Weights of a small image classifier: 32-pixel images.
Rows from block 8 of a small image classifier, named by matrix and row number. Rows with one number belong to one neuron. Each number is 500 + 50 x the weight over its row's rms, rounded and kept within 0 to 999. All counts start at 0. Numbers have three digits each.
Before each neuron's rows are labels from the 100 images, of 14976, where the neuron reaches its highest value: "top examples" is what is common among them. Only what is clearly more common there than usual is listed. The data: microscope photos of single blood and bone marrow cells.
# fc1: MLP up (model.blocks.8.mlp.fc1.weight, 384x192), inputs 96-191
# fc2: MLP down (model.blocks.8.mlp.fc2.weight, 192x384, transposed), outputs 96-191

top examples: cell type: eosinophil; cell type: artefact
fc1.112:524535536552540502496516506547488535493537453427504442437530444403516429442594452562558561519544503484532451555500534508477490473453437434581486493556517422452622528508557563459578438547570508435498513503499403501562540477515530508507494541462559486509420484536548517519478472522400478522
fc2.112:565482480472470493528514504580594518500474518574537448521441459454579497530561428535385528516565581491481520509553587434505599531455492615443535478434427490445470432474480579521488571419482519473531515575464603495528473527560385513419470470546541448441388491477453491629500477489516514458

top examples: cell type: proerythroblast; cell type: blast
fc1.146:519516453464543415473550440487390532503517493383399501463472461425420575440490496521570535534461513523431457521499521468470475485522553476507454460585566457502556505469602549583539510531504634503581501484487466528568560404540512508465495491523602642546465524474575507501453503523434569545
fc2.146:464515538453532572527498454610451536442474507629514490446559458450539560525492530373463486495563592470496526489434454468476442519599497462460639494498440613534518431461546410427477497399507475476493478577500482533439516535503479472510507437543527450469560477589480517508465546512491541544

top examples: cell type: eosinophil
fc1.222:543570418491485424418501453635516485569530421527567515536476574533459528559437501533511459508469490545605514499502488498536513502356507509488495462469499623523479542488502500504491486579379500496529494481542513438564522499435432511475463510490512551481524477455495512516461434499527421474
fc2.222:482510552544496526648465475464560566426547450536529504475490478436486458464512589472508530504500469521424522498505572537511551462500538433450558595513529454536585469483482586448516444491535552481501481572503491580515494508516418446521473438452555424541525496551359448549536453476526491578

top examples: cell type: proerythroblast; cell type: blast
fc1.16:469478500503520439505452444522508493451561442502563530414461528510480484452502468568397468519496508582401570528430559494543511469486538493409444580475637465486524533490588560417495501531504578608482506436529535539500548499468414434469514503473525490380488496531486449613567514555494557432
fc2.16:491616563563469522485570485547511431384524563505442463453484466418443450424540448447528476432461581549547494460585536452513471535521479490535513473509497612559537499541574476501508500557485433385523442571512542386474450511465521535511459544397491449538479480480592443557546425536483407467

top examples: cell type: platelet; smear: peripheral blood
fc1.154:524448467423497513532514549510490471416472532541528487528492469445543564499401499468554589541484486509505517540456588477516594520495570476451519440457560407531486455539456520574516538531605502488533447408498408544446457436539521509512491488483519520502448392454512487545538535487563503490
fc2.154:348580466565485513525447484617509549546451506509462534472592493546585476481641513523513536541569530550495449496458506458497471525458500474387442468545422579545576517475481525554443588612470535535547461558475530510499528473408567495452533595425477541467542446379513439512469543538453534535

top examples: cell type: platelet; smear: peripheral blood
fc1.192:466571508399547488477444479538568516477518537498504536498521497476481548559572532577521471464488427407474463464550480479424486486539508448313501476561481457507537456547458410479512508578542623565510488494530552561485532543523534523528518495517517526488490464536502462499433506530536442549
fc2.192:493545484510522550528393523446504464519419512487529489526541487613471575503482501552475503534501468493417472520484532475393496550439527438352515443498465512465480496547491429484500595545399515514495590529469413571430450548529594577549475524523514582500515502459440421469505445421493492593

top examples: cell type: erythroblast
fc1.119:433570538469469489392544458461537491490522524555562526499465469529475504584472511447525544507496437473527436457532534551546410418420472494502461566563501535474572487536455476462527594559581478530481467515432504677444386533462392522486564510629574486601475505508614546472478444566450528440
fc2.119:373469450526523529545533538546458475566495498416421488520497449543505557511590378544535444428610471570411433513557592513466497452466453443466493426416501569452519577585514425500472513476441465553475501549519383507572534508532561484380459520451569519526538537475520525488493546528607524481

top examples: cell type: lymphocyte
fc1.122:496461449439398491461461549549506487502429552479515523451363464569445575437497607470524519553480473484486459607571436451574461409539547501498412575539435469464504502537561460487580420508507558494503582554466434476533462533532400479508475494464538473525549408538527541539492525517563480471
fc2.122:501527455501533577568499482414520507553603558495530561420556478515584460535537491489551579427451552546549568521486519444496582491547525513552615441539441438557497510583492497517501597457499430500404399450539568486416531528497505523442509439451428511462513507522538515515482459547570521552

top examples: cell type: promyelocyte
fc1.131:478572433425463544523536587589426445542502503492566481462541548494554449469530521446423550490451469547494598461514482586521499488555470565515471520523657468451433367418482544558449486540498522469570384471491484494530460559608591523447529434475484458453501484504491498477458556592512566431
fc2.131:540543542507481517439464450520643494519493457474528499549476468428433430503507473608465575506531449499486514507517425481394444532554506430546408561605491555491542499457492578547562552476604399449552509496494447530543495506541544445475539420426540550430482498514502559514459422529448445631

top examples: cell type: segmented neutrophil; smear: peripheral blood
fc1.115:524461506476564482497540380559426382511445520508485445406457513524523537525542529428543465531489644492431506515549533509528441555498498503488606531467492459554400465433456542585547537524448547515514561484532613506610527456523466456456520572479466471527487541452560525512454470513461502411
fc2.115:478527497512488464540474515429558476490478442482481485515555481463532465547498493551574597449541433510496462519521521439360488485403515516488478538541581464560473497532579497485529619516632507530418498473405431452467516463357473477444469514454564499546561511404524415502554519476531439565

top examples: cell type: proerythroblast
fc1.357:504561416482419525534567476490507493336445496477558427520431501593511601540519585465457542460490491509479463440476451470530585512515429479552441442561475472529455533422547452488459434559560533541486529579466524415566487574613449466518502517503469409496505450509518485508489489466509524462
fc2.357:554488507461514418515560480508554471509417562488462517494471468537518540511480407535503522531472505479502546630461395522567583440521513510543553441513539574555436366493521507482497436523434537403474509515518469589520568506413482474496493502465610538447470604519451605489484489510499484508

top examples: cell type: blast; cell type: promyelocyte
fc1.66:524413524439437515496491517507531572523556507487534521447544524467541497534546524615565485487510599520458516509512567423451548472468427488466515523462503511494511453556497576459469489400504526520508535528576554477585535583429550417427449387565506460502599509536529507503441452432536432371
fc2.66:471467576548499508565520577468591411438482445409595479399475515501498541516579546508565472529474494489507541512481467428504498558510490598528458488509366511488502478418594537505545468561459469468451552451446471467512513451492485596465407494597489485510392427540471521523527427482451564558

top examples: cell type: segmented neutrophil
fc1.319:568413528481485579507526549573449487515425570430482515469430501564502449621498527493522467485504479555422464485455470494568482440510459470448425434546420550479499492428491508508442408477506432546528487550506414460470518512506435556502397529482572527531562448508436519538506471627571532492
fc2.319:512445529502450446430517475446528556569507505517480482490455451532436469466470489591497521517404511502536445491598568501483596517548476511527618478500567516482486462588525453529575441508456546505491484452471495496462478436457509503505434459628516558502476501500519451404480628495545464437

top examples: cell type: lymphocyte
fc1.221:476545421545476579557558503497467515467439461477378538328498389523448475591549493480448588548450487499538599462458490497538571536484524504547514487470514536508481521477563506583545612498479528524496491543524515461497590482440424446457476443554524523454497393383561554490564495532455448456
fc2.221:490452462472470561407475518563459453412631538450393404508463554433478524441549463438432464573452542475499556412547528402479493530584462481467490528498509513522449440471407562493569536536527535359565472525509500516434473499485563583570518531536559479510539459539497418490460457542471559543

top examples: cell type: monocyte
fc1.56:465554546444518584470472455597501524474512515426621431423447483537524585550430431537441499538495577456437510469459562483486548428495525436544459427543515512466506549530475451415465506517505491482484464484559459542490462541553416492441553492529528450576491484440393513433496479420495575475
fc2.56:400461495465481406497563568503527503494423429555463575525466407399401484529473539431478472465428463522520520519517520513497544433452590573467524465524432437576463467489547533523480542526374525457519540566534615588512524507497558458416528549462474445484543504500563466486528531608555421553

top examples: cell type: erythroblast
fc1.227:549430530511484609518499530529552585490474402501500484521575558480509589495519537502325504520560522439472525505461422508580521443564546457496486485530484498495483550489450457564462500547438521514490444563480518451482465513494532552581473553539488456502570491363442522504417449523502430490
fc2.227:524547529579586441423560421597479552458476423465516434497477521582463543511554478513493533473409527501549536528544478478508427603564515575501531536480550516483509461454510464550650540460542496420451504478556457564470518520438481496548508418539527468484435450496606483386579518460526495535

top examples: cell type: monocyte; smear: peripheral blood
fc1.355:498451434439449550451518472573551496474450499559509485520575464569545521425403390455457427445417448562471496538496430494450475433537440390446459494481511504485490492603547407485603566558578529559508502530615477389506524562565514503404476473604519449528456544492564588457449447575454559488
fc2.355:501532477518576615503607503443402496540409489506496501465465547511509501583512566485557534492512492532504510520527556549525560492501468425480509556502476521543557523412463482430481583525473473533424408518429527571581611404472428504498555459429461624420539522506503445435502417482439502533

top examples: cell type: segmented neutrophil; cell type: artefact
fc1.205:510524576485535480519582389443495486476486512552579525446417518526484428528460499516439478486559422528520490489534508535582451446515495475492511466535576402452489453515531474478598442629549481453530482487473400533491503513370445545487579506505458491534515485579623475572496490541520532546
fc2.205:485496511442520583510534555501554445586424562503392437538495604458475515391442517531515446486494487405430491496485466515446517537616542491532516495522391574423450514451535495529514527484464538495449445533488479359577447446569560502437501552548515472544493461606428477563526441470443583423

top examples: smear: peripheral blood; cell type: segmented neutrophil
fc1.301:550501505527457526580554502540458579569550489429442502468416474531448502484476474484477562437362501495501516482524443586552538526535598577556541572602502491616482576509429478507461537525487469452536476517490534503553527542542394512461535461567585569538455475419508496543540516555541492577
fc2.301:523447516547553504425523435514498501458580543438486563421468537489599517482559570483451517453524473554458534428543501518502561526541564432537547439392475570447413422448442454526539555528507425453539482504583451484396578500538511527541457470457588601542526522382572386527544485440530456452

top examples: cell type: eosinophil
fc1.373:543536513510586467490418459502530518475559407451539559526462460538476495505517471600558518521473456512507583425467448496450504517579532541488547461518603412470563595517543517555488452582473494493472541480557481498441589561418423449560425486457409481384517503509470590434467452522587490516
fc2.373:470399522430448498522519598561534590520440523504542478566493535503426464476447506513524537622527514521494580489545509529527475417463577456422454538521474518600567491461511482561448400550517552516473421530504450534476514361569485529465519445558517571521454530417474485475592527539531587507

top examples: cell type: monocyte; smear: peripheral blood
fc1.47:440508429526436605420550487536463523444452465477468543517456513509484464614474487441541493483411498421492474584512549523454534446459510407456431399461500513491538584513474555535471597510480548581501489443514548428502568467468462479410475468548572533607539538480554455478413517528505513445
fc2.47:456568447447443453507483517500493520614454397498433540548496407463530405585484504472470495532493421562511496482549457502480510429512504466435497406494493592484528628515534495552395449554376410473500484567504541402479557495604503445437561519479455490463528474498599496477499411476528474523

top examples: cell type: promyelocyte
fc1.53:577480577551416525497497455536496468426400518449546471549559494554505522500604540581518549513523505547514442512459484556439604472582470628585486455477541473393476519506477515527485545523471498507420400472429469579538477527493482416407407570532559532481518499506417502495432457490492447517
fc2.53:564445473650559500572550573434483515463417454548483459459510588547453510455467499539468548483593424420486536430500538484528498532572456439535507512497512485522496617515460400535494427540540630453485463432522470381555477522486524484553542554556572473409495549535492493501499521440601501515

top examples: cell type: eosinophil
fc1.189:516412479385465469508500489571506535491497562530557460432520611513446417573551515485501505514507557502553473539489529519541493458474494490479525475507460431498553522516568496493497541594486375458463429446505490453471515497581427422568432501490480511537491428514491613495542472382531476489
fc2.189:494562446528481533428526394468514577490520493536504437475480482442550567529512497452515532432360486502605527530460476508491475398426447429538441463433570447489503510508408449505597448489478560532552502506519558607427529440429461539447531589475515485378607602423419491554475586501498422474

top examples: cell type: plasma cell
fc1.305:470426497552622564474524487561483552541450460510468528434485487488377532504508483502523575475371473545480444545519539457488466593536483555482474440543513488462515478569486444440481383479469486615466457535499426478552514519596549557521479528559487545438516465441482561540458480417395480473
fc2.305:603531489396550595483468461413500454567584462469433409591488531516435477531455519498516333502454536455494630468580490393536576464535516471531572446496444464494454501431457465424421480570450522568509559475481489565523526477511515508479495536500516545512437486504505590584539519462473511528

top examples: cell type: erythroblast; cell type: blast
fc1.82:584491493528504496472518486551517594474481508592454523479516513516509510581530432483500572517489456467442487479485551560530492550392431571444526483536483560534535487480436486600539511579541425605564400483450635545534449549487508449449481505474430520409436515512489524505492533462543536528
fc2.82:587487569444563447485496558485490430448596415534574414445544416563500502494550572511551454479493514563547519546427481508582588457511589463530494523517528502486437465519521539433504467478483478414528494541520510464447474473521529521455479408548549500548593525523510456462494487531558548590

top examples: smear: peripheral blood; cell type: segmented neutrophil
fc1.287:504471512551540549510468403536507438506410520516485492461492448439485472432458513559567565450468506431601430455493516538579496445531507515514464450497650578381501544475517503574453536598411451482499504519448597608448534477533587504594553468480427512438565524548505441561497458446594498457
fc2.287:587590579508634536585541518539506463530572450466475512456525577512532522576549451452517448467531532400469498554495451480554436494599571543483542509563513385503545399454576432501485492497499467499479516569580437407557456462441489547588520513400588428515476505458495580466504552510392462450

top examples: cell type: lymphocyte
fc1.186:502471490506573439458455479570494535532393485490507549419496461531500559554519464457430481617513494567413448558463420419524551616469481458429510527449544525554471431484546550544506527581425553614493495492486479496542508529460471496432516493480513403487503512531489501532485499601417530486
fc2.186:594534488483460443577550490466457457519528432530494486575418514578569531444551403524609565454453460479592518525438496607393466442407517469466560445570567512486483515571581492389428518481487417477511458489602553480504438461515516483561558615500485588541557489563502491473582507513484591426

top examples: cell type: lymphocyte
fc1.371:531512504438644431461555516473600488500433540580521503455469509493489530502497347454445501485576540544487451443497521422535523456425620439491548423458424502497497473446541568464600518555535507571509427461615622603506500484491417483494557481529473530565445518484537560515478498488480417548
fc2.371:541505391498507523486448528498604507576470469489416489468561527508456353503509503516516474487404493520502462450464489555517469528538437531535377469479506482457507575467541492560530495457434603509451624490454433519547484445498585503413458561591468557493522501575540526603484459510483393445

top examples: cell type: erythroblast
fc1.62:411539598516413598426499494540442531506511589526453442506460510526408582521466485547510517552503531590487521495463581564563464505528416558517416497455521533461480481450557416494550476602484503477505490536497513490501539426589486418466469527564446464460578527552483551577421473592473479404
fc2.62:426592500432492406490521560512524499571576544428536492495582540506455465550450475510521489532484470582481583461441502461433506461499436481500524455510446411542546635457520445486526562514442559410476502472509487447491482457443557513427557560549555549569426482569479479610448480419503595434

top examples: cell type: plasma cell
fc1.28:564430442541476476515479458527534642505505525547444511394531520501457380486532480497394556568522541481502481527479560468399557574508538539496513491503450467563593505514587465524581511529518514512479592473452467498600579546392467525441432534632511540554474451474437477528523511455508580607
fc2.28:517502547459517521504540543504509505447502398482544460477545517523543566395499515524567530515481464455568518437478544451491582489526496402511543524482350486568562432467414492447529474517519437448483556536472578607487524537644464491566481558624509500492453541419389492479402538437548422523

top examples: cell type: band neutrophil
fc1.165:524457470456452565525489542571572483464560418477591519444535401493532504515526527603499428454527496545491457485418526460379511521501472504379527505521668492457597492479528502484500474558480518562517468518472497485493528502495569593505519480536589485483500459461497428548433425469470543512
fc2.165:427458549529446447498487484490522505566598473453570463442491509544488458524450572533540495559477497470565512448435432518498471453424418507582452561374544513504473549522518522501611421484419416374536492469595527536546441551460532474413491518602412578551532452478598440519448514486547556517

top examples: cell type: platelet; smear: peripheral blood
fc1.84:497586507402453524573486480493556486446464551474504523473464526557464478462587446478545555436552501445448479501508521518464501478582553402431569463571508507478497525531487533473502523585511584501559494482502442558566458573421499510457522481532454477489469421550557374551496520516573564535
fc2.84:440562481539459426458350513496510412504442481492567495524526472518532484553478401501530463538424481531408494419447519510444581483417527460420532459536530573443593445417494550497528564567474489475432549520479420608504527586522598548565623415496479569531556486461492465555466465488528432472

top examples: cell type: segmented neutrophil
fc1.206:478474453540505556583495521506525478513500518473379520516528506494461440523487421520465485513495478544464478529533493455542464434524604571528503489550586399420594466419523517455456529464417535518550447463529447517554551516449500486392506562522490482625506511514566561596507569561396575467
fc2.206:498480519544542461470594569562438581457492471532477566463407467472582481584475494525514481428624442515616502476525454491504531453509516469463503424436410639514612531618498473508529534532560383416456480483467482552551556466446515451504503442464494474538495399471451527593510492560510536482

top examples: cell type: erythroblast
fc1.217:457438550503561471426535568445535475464456491546494397494483457531544520516562540492523541525450457505467528541470486519521465481494520565430411468490501486436491457530538518526515488528519487509516438393435540435446559515472474505504428580465500477494556458487492538436442510600517427620
fc2.217:460529399483578435363618506549469491541441449479568566470449544454464479534494400485573536526547514562542555534479512609513433417468425475487545546512507529461524521524575476549482456440484494472495447577500456513566480463497519518525537415516435566529433455476575532476557500491517470411

top examples: cell type: promyelocyte
fc1.85:471493403472546477494474445493533517498483411481523476470428583542597433496460550549551481458522558507556493425557477435594499536491504525612491506641444540476529636499575486472374489442472509579458450449620537489558531486493449519437467518563460544446442420521508417580549411494559432584
fc2.85:481499546508493480560520571396529480474535487502482481544451552456522580532485454509513470489474465474426482549545541533504475502560475541545432497502505464487408534476615485429496396538503495423519497477561500577480518420490579519493444547383413465540434498561523482656521552435545492493

top examples: cell type: band neutrophil
fc1.140:595493506542446479370528558595582506490537580428387463503505499517477577529547438411503552510490489525544456428554547435467508560489438403554523535448443514499397517622487563558426436570475513514558523467524552528501525447484536550508485395511427464464497442626475560517531528437491536437
fc2.140:471447518477562589455568543453455467496535471453470584429477424442510492531440482493588524541565486627356501504463570459500450514528488471516484491520502564492514521601481517492384489498469465490457458490534455458521542497444503533586558409530523503519566456511579484370477490497489499458

top examples: cell type: basophil; smear: peripheral blood
fc1.341:546504525455509391486439409582544514479574525413424437484491470467487501487487591474530503487429449495472499598507508498466568511507495427480557492464560567514545453461494445501362532490597544476452502504499528547518509366564558496483485427453488430517584383479589583549542481446481478522
fc2.341:498548552459520509489519397521447421475493536532480574491453581498527460517496490511460438596425540568432471455528612397466591541465542536415418494585451516529505489445503500581464506511470520585505523502480517476458547456548420504508418517464519495510456483492561481457451400441446504544

top examples: cell type: segmented neutrophil
fc1.36:520481456402457466433430257464537479490431556504435503437558517549451497455519590448503482449500517491489533577514508511583492562487446517496574538504523580479485540475596633537554601385445533526469535508544444424459548515395496456551514509591458446395490496495483509511484488513540502575
fc2.36:509492481539462471518526541509499457514431497451587527527583496525454540484469533555488486438513494459500528617500459509486536504511460507536525548479512386505562484577593422447477459454496471455542620449475458579470456443466441525528558446421542557528442426493443419566446460537512463440

top examples: cell type: erythroblast
fc1.99:567574416530504456541616550432471588482550469494547491591497474513506477479588426523491576555509534521573446586441512438477599524441441472437530483515532492538531499525469457641583564533469594484442565510453454487429484509542537538536530474510485496496471549493517492528416409431438576565
fc2.99:547492422513525589468510467469542545602514541500564429491517444467432489510463501529558478549413438441505511554469449589440527484427601565546463490477485460536473487498510544427396503553536493448545413560551558457449485452423390499496384550529558591557527484518459587627538529414467443505

top examples: cell type: erythroblast
fc1.3:522430430500482458510472516460411545416584558542518443486460488640458388514497498465481478526432547545484496451534484527543531549519441388518451538532480484481539495417466508498478426541513511555494472534567465564462428489531478566491481536465526452416534409503429507575452502551524420420
fc2.3:491538543550530546472477495477405449493453570497472550484661463561586519430453481584420461476516426512460490615470524553455438502497573471436542505469519530519477557495537482387503514517462446474454552546518489556469592532505533500496460431491534548513476508500580481576497572511516570471

top examples: cell type: blast
fc1.383:559483458469552543486504454520518609470503511554520528465507475601542470504582389565514544577579449498395420484514520483503595479455450507474449590468479539555533499551459529457487553546477407580490538435454528560542499507457504466489589602502522474461582455562400381543524444465493552427
fc2.383:478396546527487510539526542451569515443485524436511533485576520553384546449490580466467520451612561501572444557476445507428460478481548506476557442484520557401537342440528513513510499489541506496442386597559476433426561558487437517504530491504443468548499526560524697533435569461446450475

top examples: cell type: blast
fc1.199:479512541422502441458575443545558524546571444468533431547502436493465483526447310526520452385538465543447505452554460505519432522460535497526540475523462676520560419560497535540556464572457467500591452406505539490489463532526435443484526527513521599576504504540473550499544476493477518525
fc2.199:463518494491491443394576491539478497467438490584517583414500446507393552457539509383508589545580414494492537491589477509527523525490562491437581425448535550423496530513520431520604510441534412477420530538486504464488491493613580546591539523464543513545534452488475565509472584531525444529

top examples: cell type: blast
fc1.111:507508552496417394447469500583431510419490548542510421473507500519554466497453543517531537585481442482521518422475509514565451553580388512478524505545573515545482493559572504488502498563437520564502517506443477498523522440548538517467630430491553524528373472499546546472391496451434483422
fc2.111:525486389489549494492476536444407499542494572476397453506528423506499456472407499487556534515507538500486506504472483517546396483474542463513501617506527449497550515529383500408567586528506488423431504465480522594366530630439476473592521472529450473532511553608521557511606472529559483516

top examples: smear: peripheral blood; cell type: basophil
fc1.308:507419583510480397625478494621531453534472519431592489324392538522477487530479515531546507424509464540460482462478481458520539558538512530467574448466545476474562479536490548489510421512513483473547568493486523543437492493513384487498451491403496591491479427634571452525562537501466525516
fc2.308:538598559493489464553508498527520567529533586502467512438552474535465466458463436452625447524423441518449476444563450514452576477488479473473525361547424539451576477508498534540372478500434499586439527398537514508526571473544547511429493510566542461467494484490489501453454552533456480542

top examples: cell type: monocyte
fc1.261:580488443632529512526496523576475550523416492501534494469503483534547544531545462620436502576496547476448517494502568478525538452414496520398513479511481486477541479507582471447602465550471512511507482440505468496547396374521497642541494439550464501526545464549526540512454523520487533463
fc2.261:505485434484469555473524527427578546447519527545507466485518421544481450373573536563517510547477514524561493483535543532531491461583510377473493434564516524491570486509450499515458527528450441538479474553488456529507489541439451571433587420553625517531507563532424451448503515363488441491

top examples: cell type: proerythroblast; cell type: artefact
fc1.12:510442394412475570540574425443456517377517476581508460477464459590520527552387445563547513406446516469537499441571469483460544534459523440579458546472484551392444508472452385459449534483529597448551555529534596486543512545434416546562462570534499474473528468482491595518509449540532558511
fc2.12:564570546501431506537569543514545569559468429579551458561528555527368475460445461467498384519487525499561431534458459497459473422519541450514490518499479533468464566485499452444472509422549522523464497454528437522555543425538535592487565491444578545539538522487539553505471505459421431609

top examples: cell type: plasma cell
fc1.57:596384535532549603457524435527533482510519500553482439463390504526553498500573528467475495494490578477483495427488574458479445379559423472506527503516550481398549488556378507567426344512539548550436439486470427555535550555516524476541532428478501522465530545568539488631542531464525508507
fc2.57:461496426569591469511551510537544505372561445531483479496555522481500517484496470319502513532599443583472452473504499395504532544475621587567481532496485521545462539454541578457534506577499413391466458525506454508490479464567596610506532497530533479522485416466477481566480470495470448521

top examples: cell type: basophil; smear: peripheral blood; cell type: eosinophil
fc1.285:480454548485549466533547436542486561482506535499493489544438407470413596564549557412610480513498454605440466502553547504497581536507461375457564520486500551532537505499531576486457545506482525471584599482497450559441481467531454399479512432518551470488486367504561585524507462454457483550
fc2.285:484555515462528515499486468489495465530463484469487566538511455479519457466434525521543494564426498497456446471481537499426462412502495419413567410551430493569546467494539555558395481472391457572499555579503472513481520422580479502571484497446587511420497368564463535497459413445447497493

top examples: cell type: artefact
fc1.88:539507465536514506496521588598493568448413534502610511414502503587521592516458442506502562453482483549464477595502509440499497463456536445516609551520534459490520506505517548451561491502459615516515535596396535525572549518521564512500452460474469556536577521439424460459496570506547467428
fc2.88:534513475482473515449496518516487539549407632506449422527537430459506464529506437438491511584528500434504515490434562537471458476516507561428535564543468495503432526534528503527517537534542465514461413453596503591512510513466457519425494606536514445394516590552495538503530579520504469461

top examples: cell type: artefact
fc1.46:483467393471485440467603455545522438540566481466538488536553450497423460425540564548522448511500546478507459509489577482515608523472468543612488515489498520428535545557488499430418565540514475477413581526474531595514470448441554396481510535456529534421513482485480542495509594441471416540
fc2.46:494438486558487535515469531477485572451471538424543415523541497525421470471452494452531548383533507526467561487496481502587566618486482508531493466463538600454461546543439473515568467415455499530566451549428497449532390529490568527504537531512580514444458500534509457439477509539491509496

top examples: cell type: lymphocyte
fc1.147:559480485443500603500462496487577500544455510576532443512471478533416598485573476507474536585504446523561467458479541494548510543585452461513393529431587500452562546477525562545498481507509474495556507459454495448561476494557500526521558498462471479550469436469497454501497449536534525448
fc2.147:443551580567552478555465453457482572449502434505474575609525519498565458503512476542447508488530572474551485508400479504523548510433492595420467432470524397505540543456575525357443555552464549442494473548588517499506485606526518457471407543468563470427452496374625433458508513455442486524

top examples: cell type: proerythroblast; cell type: blast
fc1.7:566509434501508505526439438503435561535536472519495468403418482506492498519527536471474647516526479409501478463441510443398526514402526545542455453562491519547609520446520406562486497614452435480538406468504516561498502368412488517491589428559456581535530489545492585501493489574476558516
fc2.7:544453510495471511522512421563473611465563510490478484517513507486546498551514441430541382583441471559571534542480431513473507488528505419483489485455472575443499504576566501561416512400455545558525469504491485518507478565441492563439436435587459566502527552496447495480531410463502510483

top examples: smear: peripheral blood; cell type: lymphocyte
fc1.353:552471511534551517474602503495429467505518467460538457477456460481489460484501395529470477454536484521525480507455532484538440423655417486456473465560505487487431471490510453589444560584497489538489547491531536495517500512461552401458455464361610477582493492479474474455479528510473467493
fc2.353:561516511521410450558407520529531473496526450491483456562437483416540473463562549492521590624455540584555627588514478513480559439408471566527534516485518414534447526477480531399498456511509524413527433509484455500520480499538525390480506542558480489441464429489466517550548493458555504494

top examples: cell type: plasma cell
fc1.72:550611629542585562470505522567532494542476474592357498506480422556496552505499527509492516552409442497572516442555408442534474482536483457552537474375492513477444422475627494401543502498530499472576485410491540486478390418462493523496425536515453491486481484450617532531513436510508539559
fc2.72:479509467454475535470489437526532498555471513513560495426468483589520478450493414490469583502563638507507490576420438495451518512527460474459436524594490493569560483513496518497520459518569527517493571523458574590487483428568469418380446477450507536451390513541507553459402534522492403484

top examples: cell type: basophil; smear: peripheral blood
fc1.20:461477504506498421576429528528490461487453481508543471530456470487464506446533494438554462534537521478514561550537557521479627552550471568446566401475515494480468503406533441457459534504482555535484504520525428574426469403504392505507513474511462492435560454565573578505524504483510464541
fc2.20:558559557532499362475495555558495606623532573462502514435515525513528455441465481539419429578562519518364511400514495553455526559463522439453575396533529487561505526483476439614451557505423442450454472517461552441571489506542452522549521509410584610514517480476373424514491486566476569540

top examples: cell type: eosinophil
fc1.209:531534386559478496517466494489523567540399507525394506453524521485464486534528433475567393562443437528399547450507544485401485497676509454450538465528461611519500538484558554500483556492477436439505519483532471526524535538513520431400446509571487504560584445511548546521550460541568411584
fc2.209:518340478538536513445469617430502481449539472500488539509501492501539488466576566542579585472427580465500535520552518478523483392473490493398451560510474493475519495548556549483610526554552388439427448499509439555416457532550434481553412437546458476542477522467537574527405430489469440590

top examples: cell type: plasma cell
fc1.139:536549549520438530502446578608555455478506437504438539485522439562476530459553483545556500478468468463446487460585556416565546485522563460548419476473493527531560508590479478413487458611514465449532526484437421474419490564521516456508425508408495565497523482537503514412538614553470541504
fc2.139:374473548520470529450533406462501497501412461492431394606460568546559403491615498492502451473456570475480476490560534515452546547479561552502514564530452524537473492456461586436441435414523458426479483500382464475558555414547499529508526517553497581466467526577464572456489537442452434449

top examples: cell type: lymphocyte
fc1.125:523510442591469475492540442436488523411584565496549609422461535530491470510563521515571509548468419504535499499534420527537555537476497581445507448550521599518404490549544565536515592586476469464461416564444549527431497413597527438557386489544474498512521469497418523482472464498596456519
fc2.125:507549446532495460492556345543446492506430451506587457475537434522619548404501486547502529510489533545488441578497504523549603507435509466425530532432491451569481609505525493484451582533556521437520498632496533491485474484488430463493488427535481505509506500477521545573582492514550448508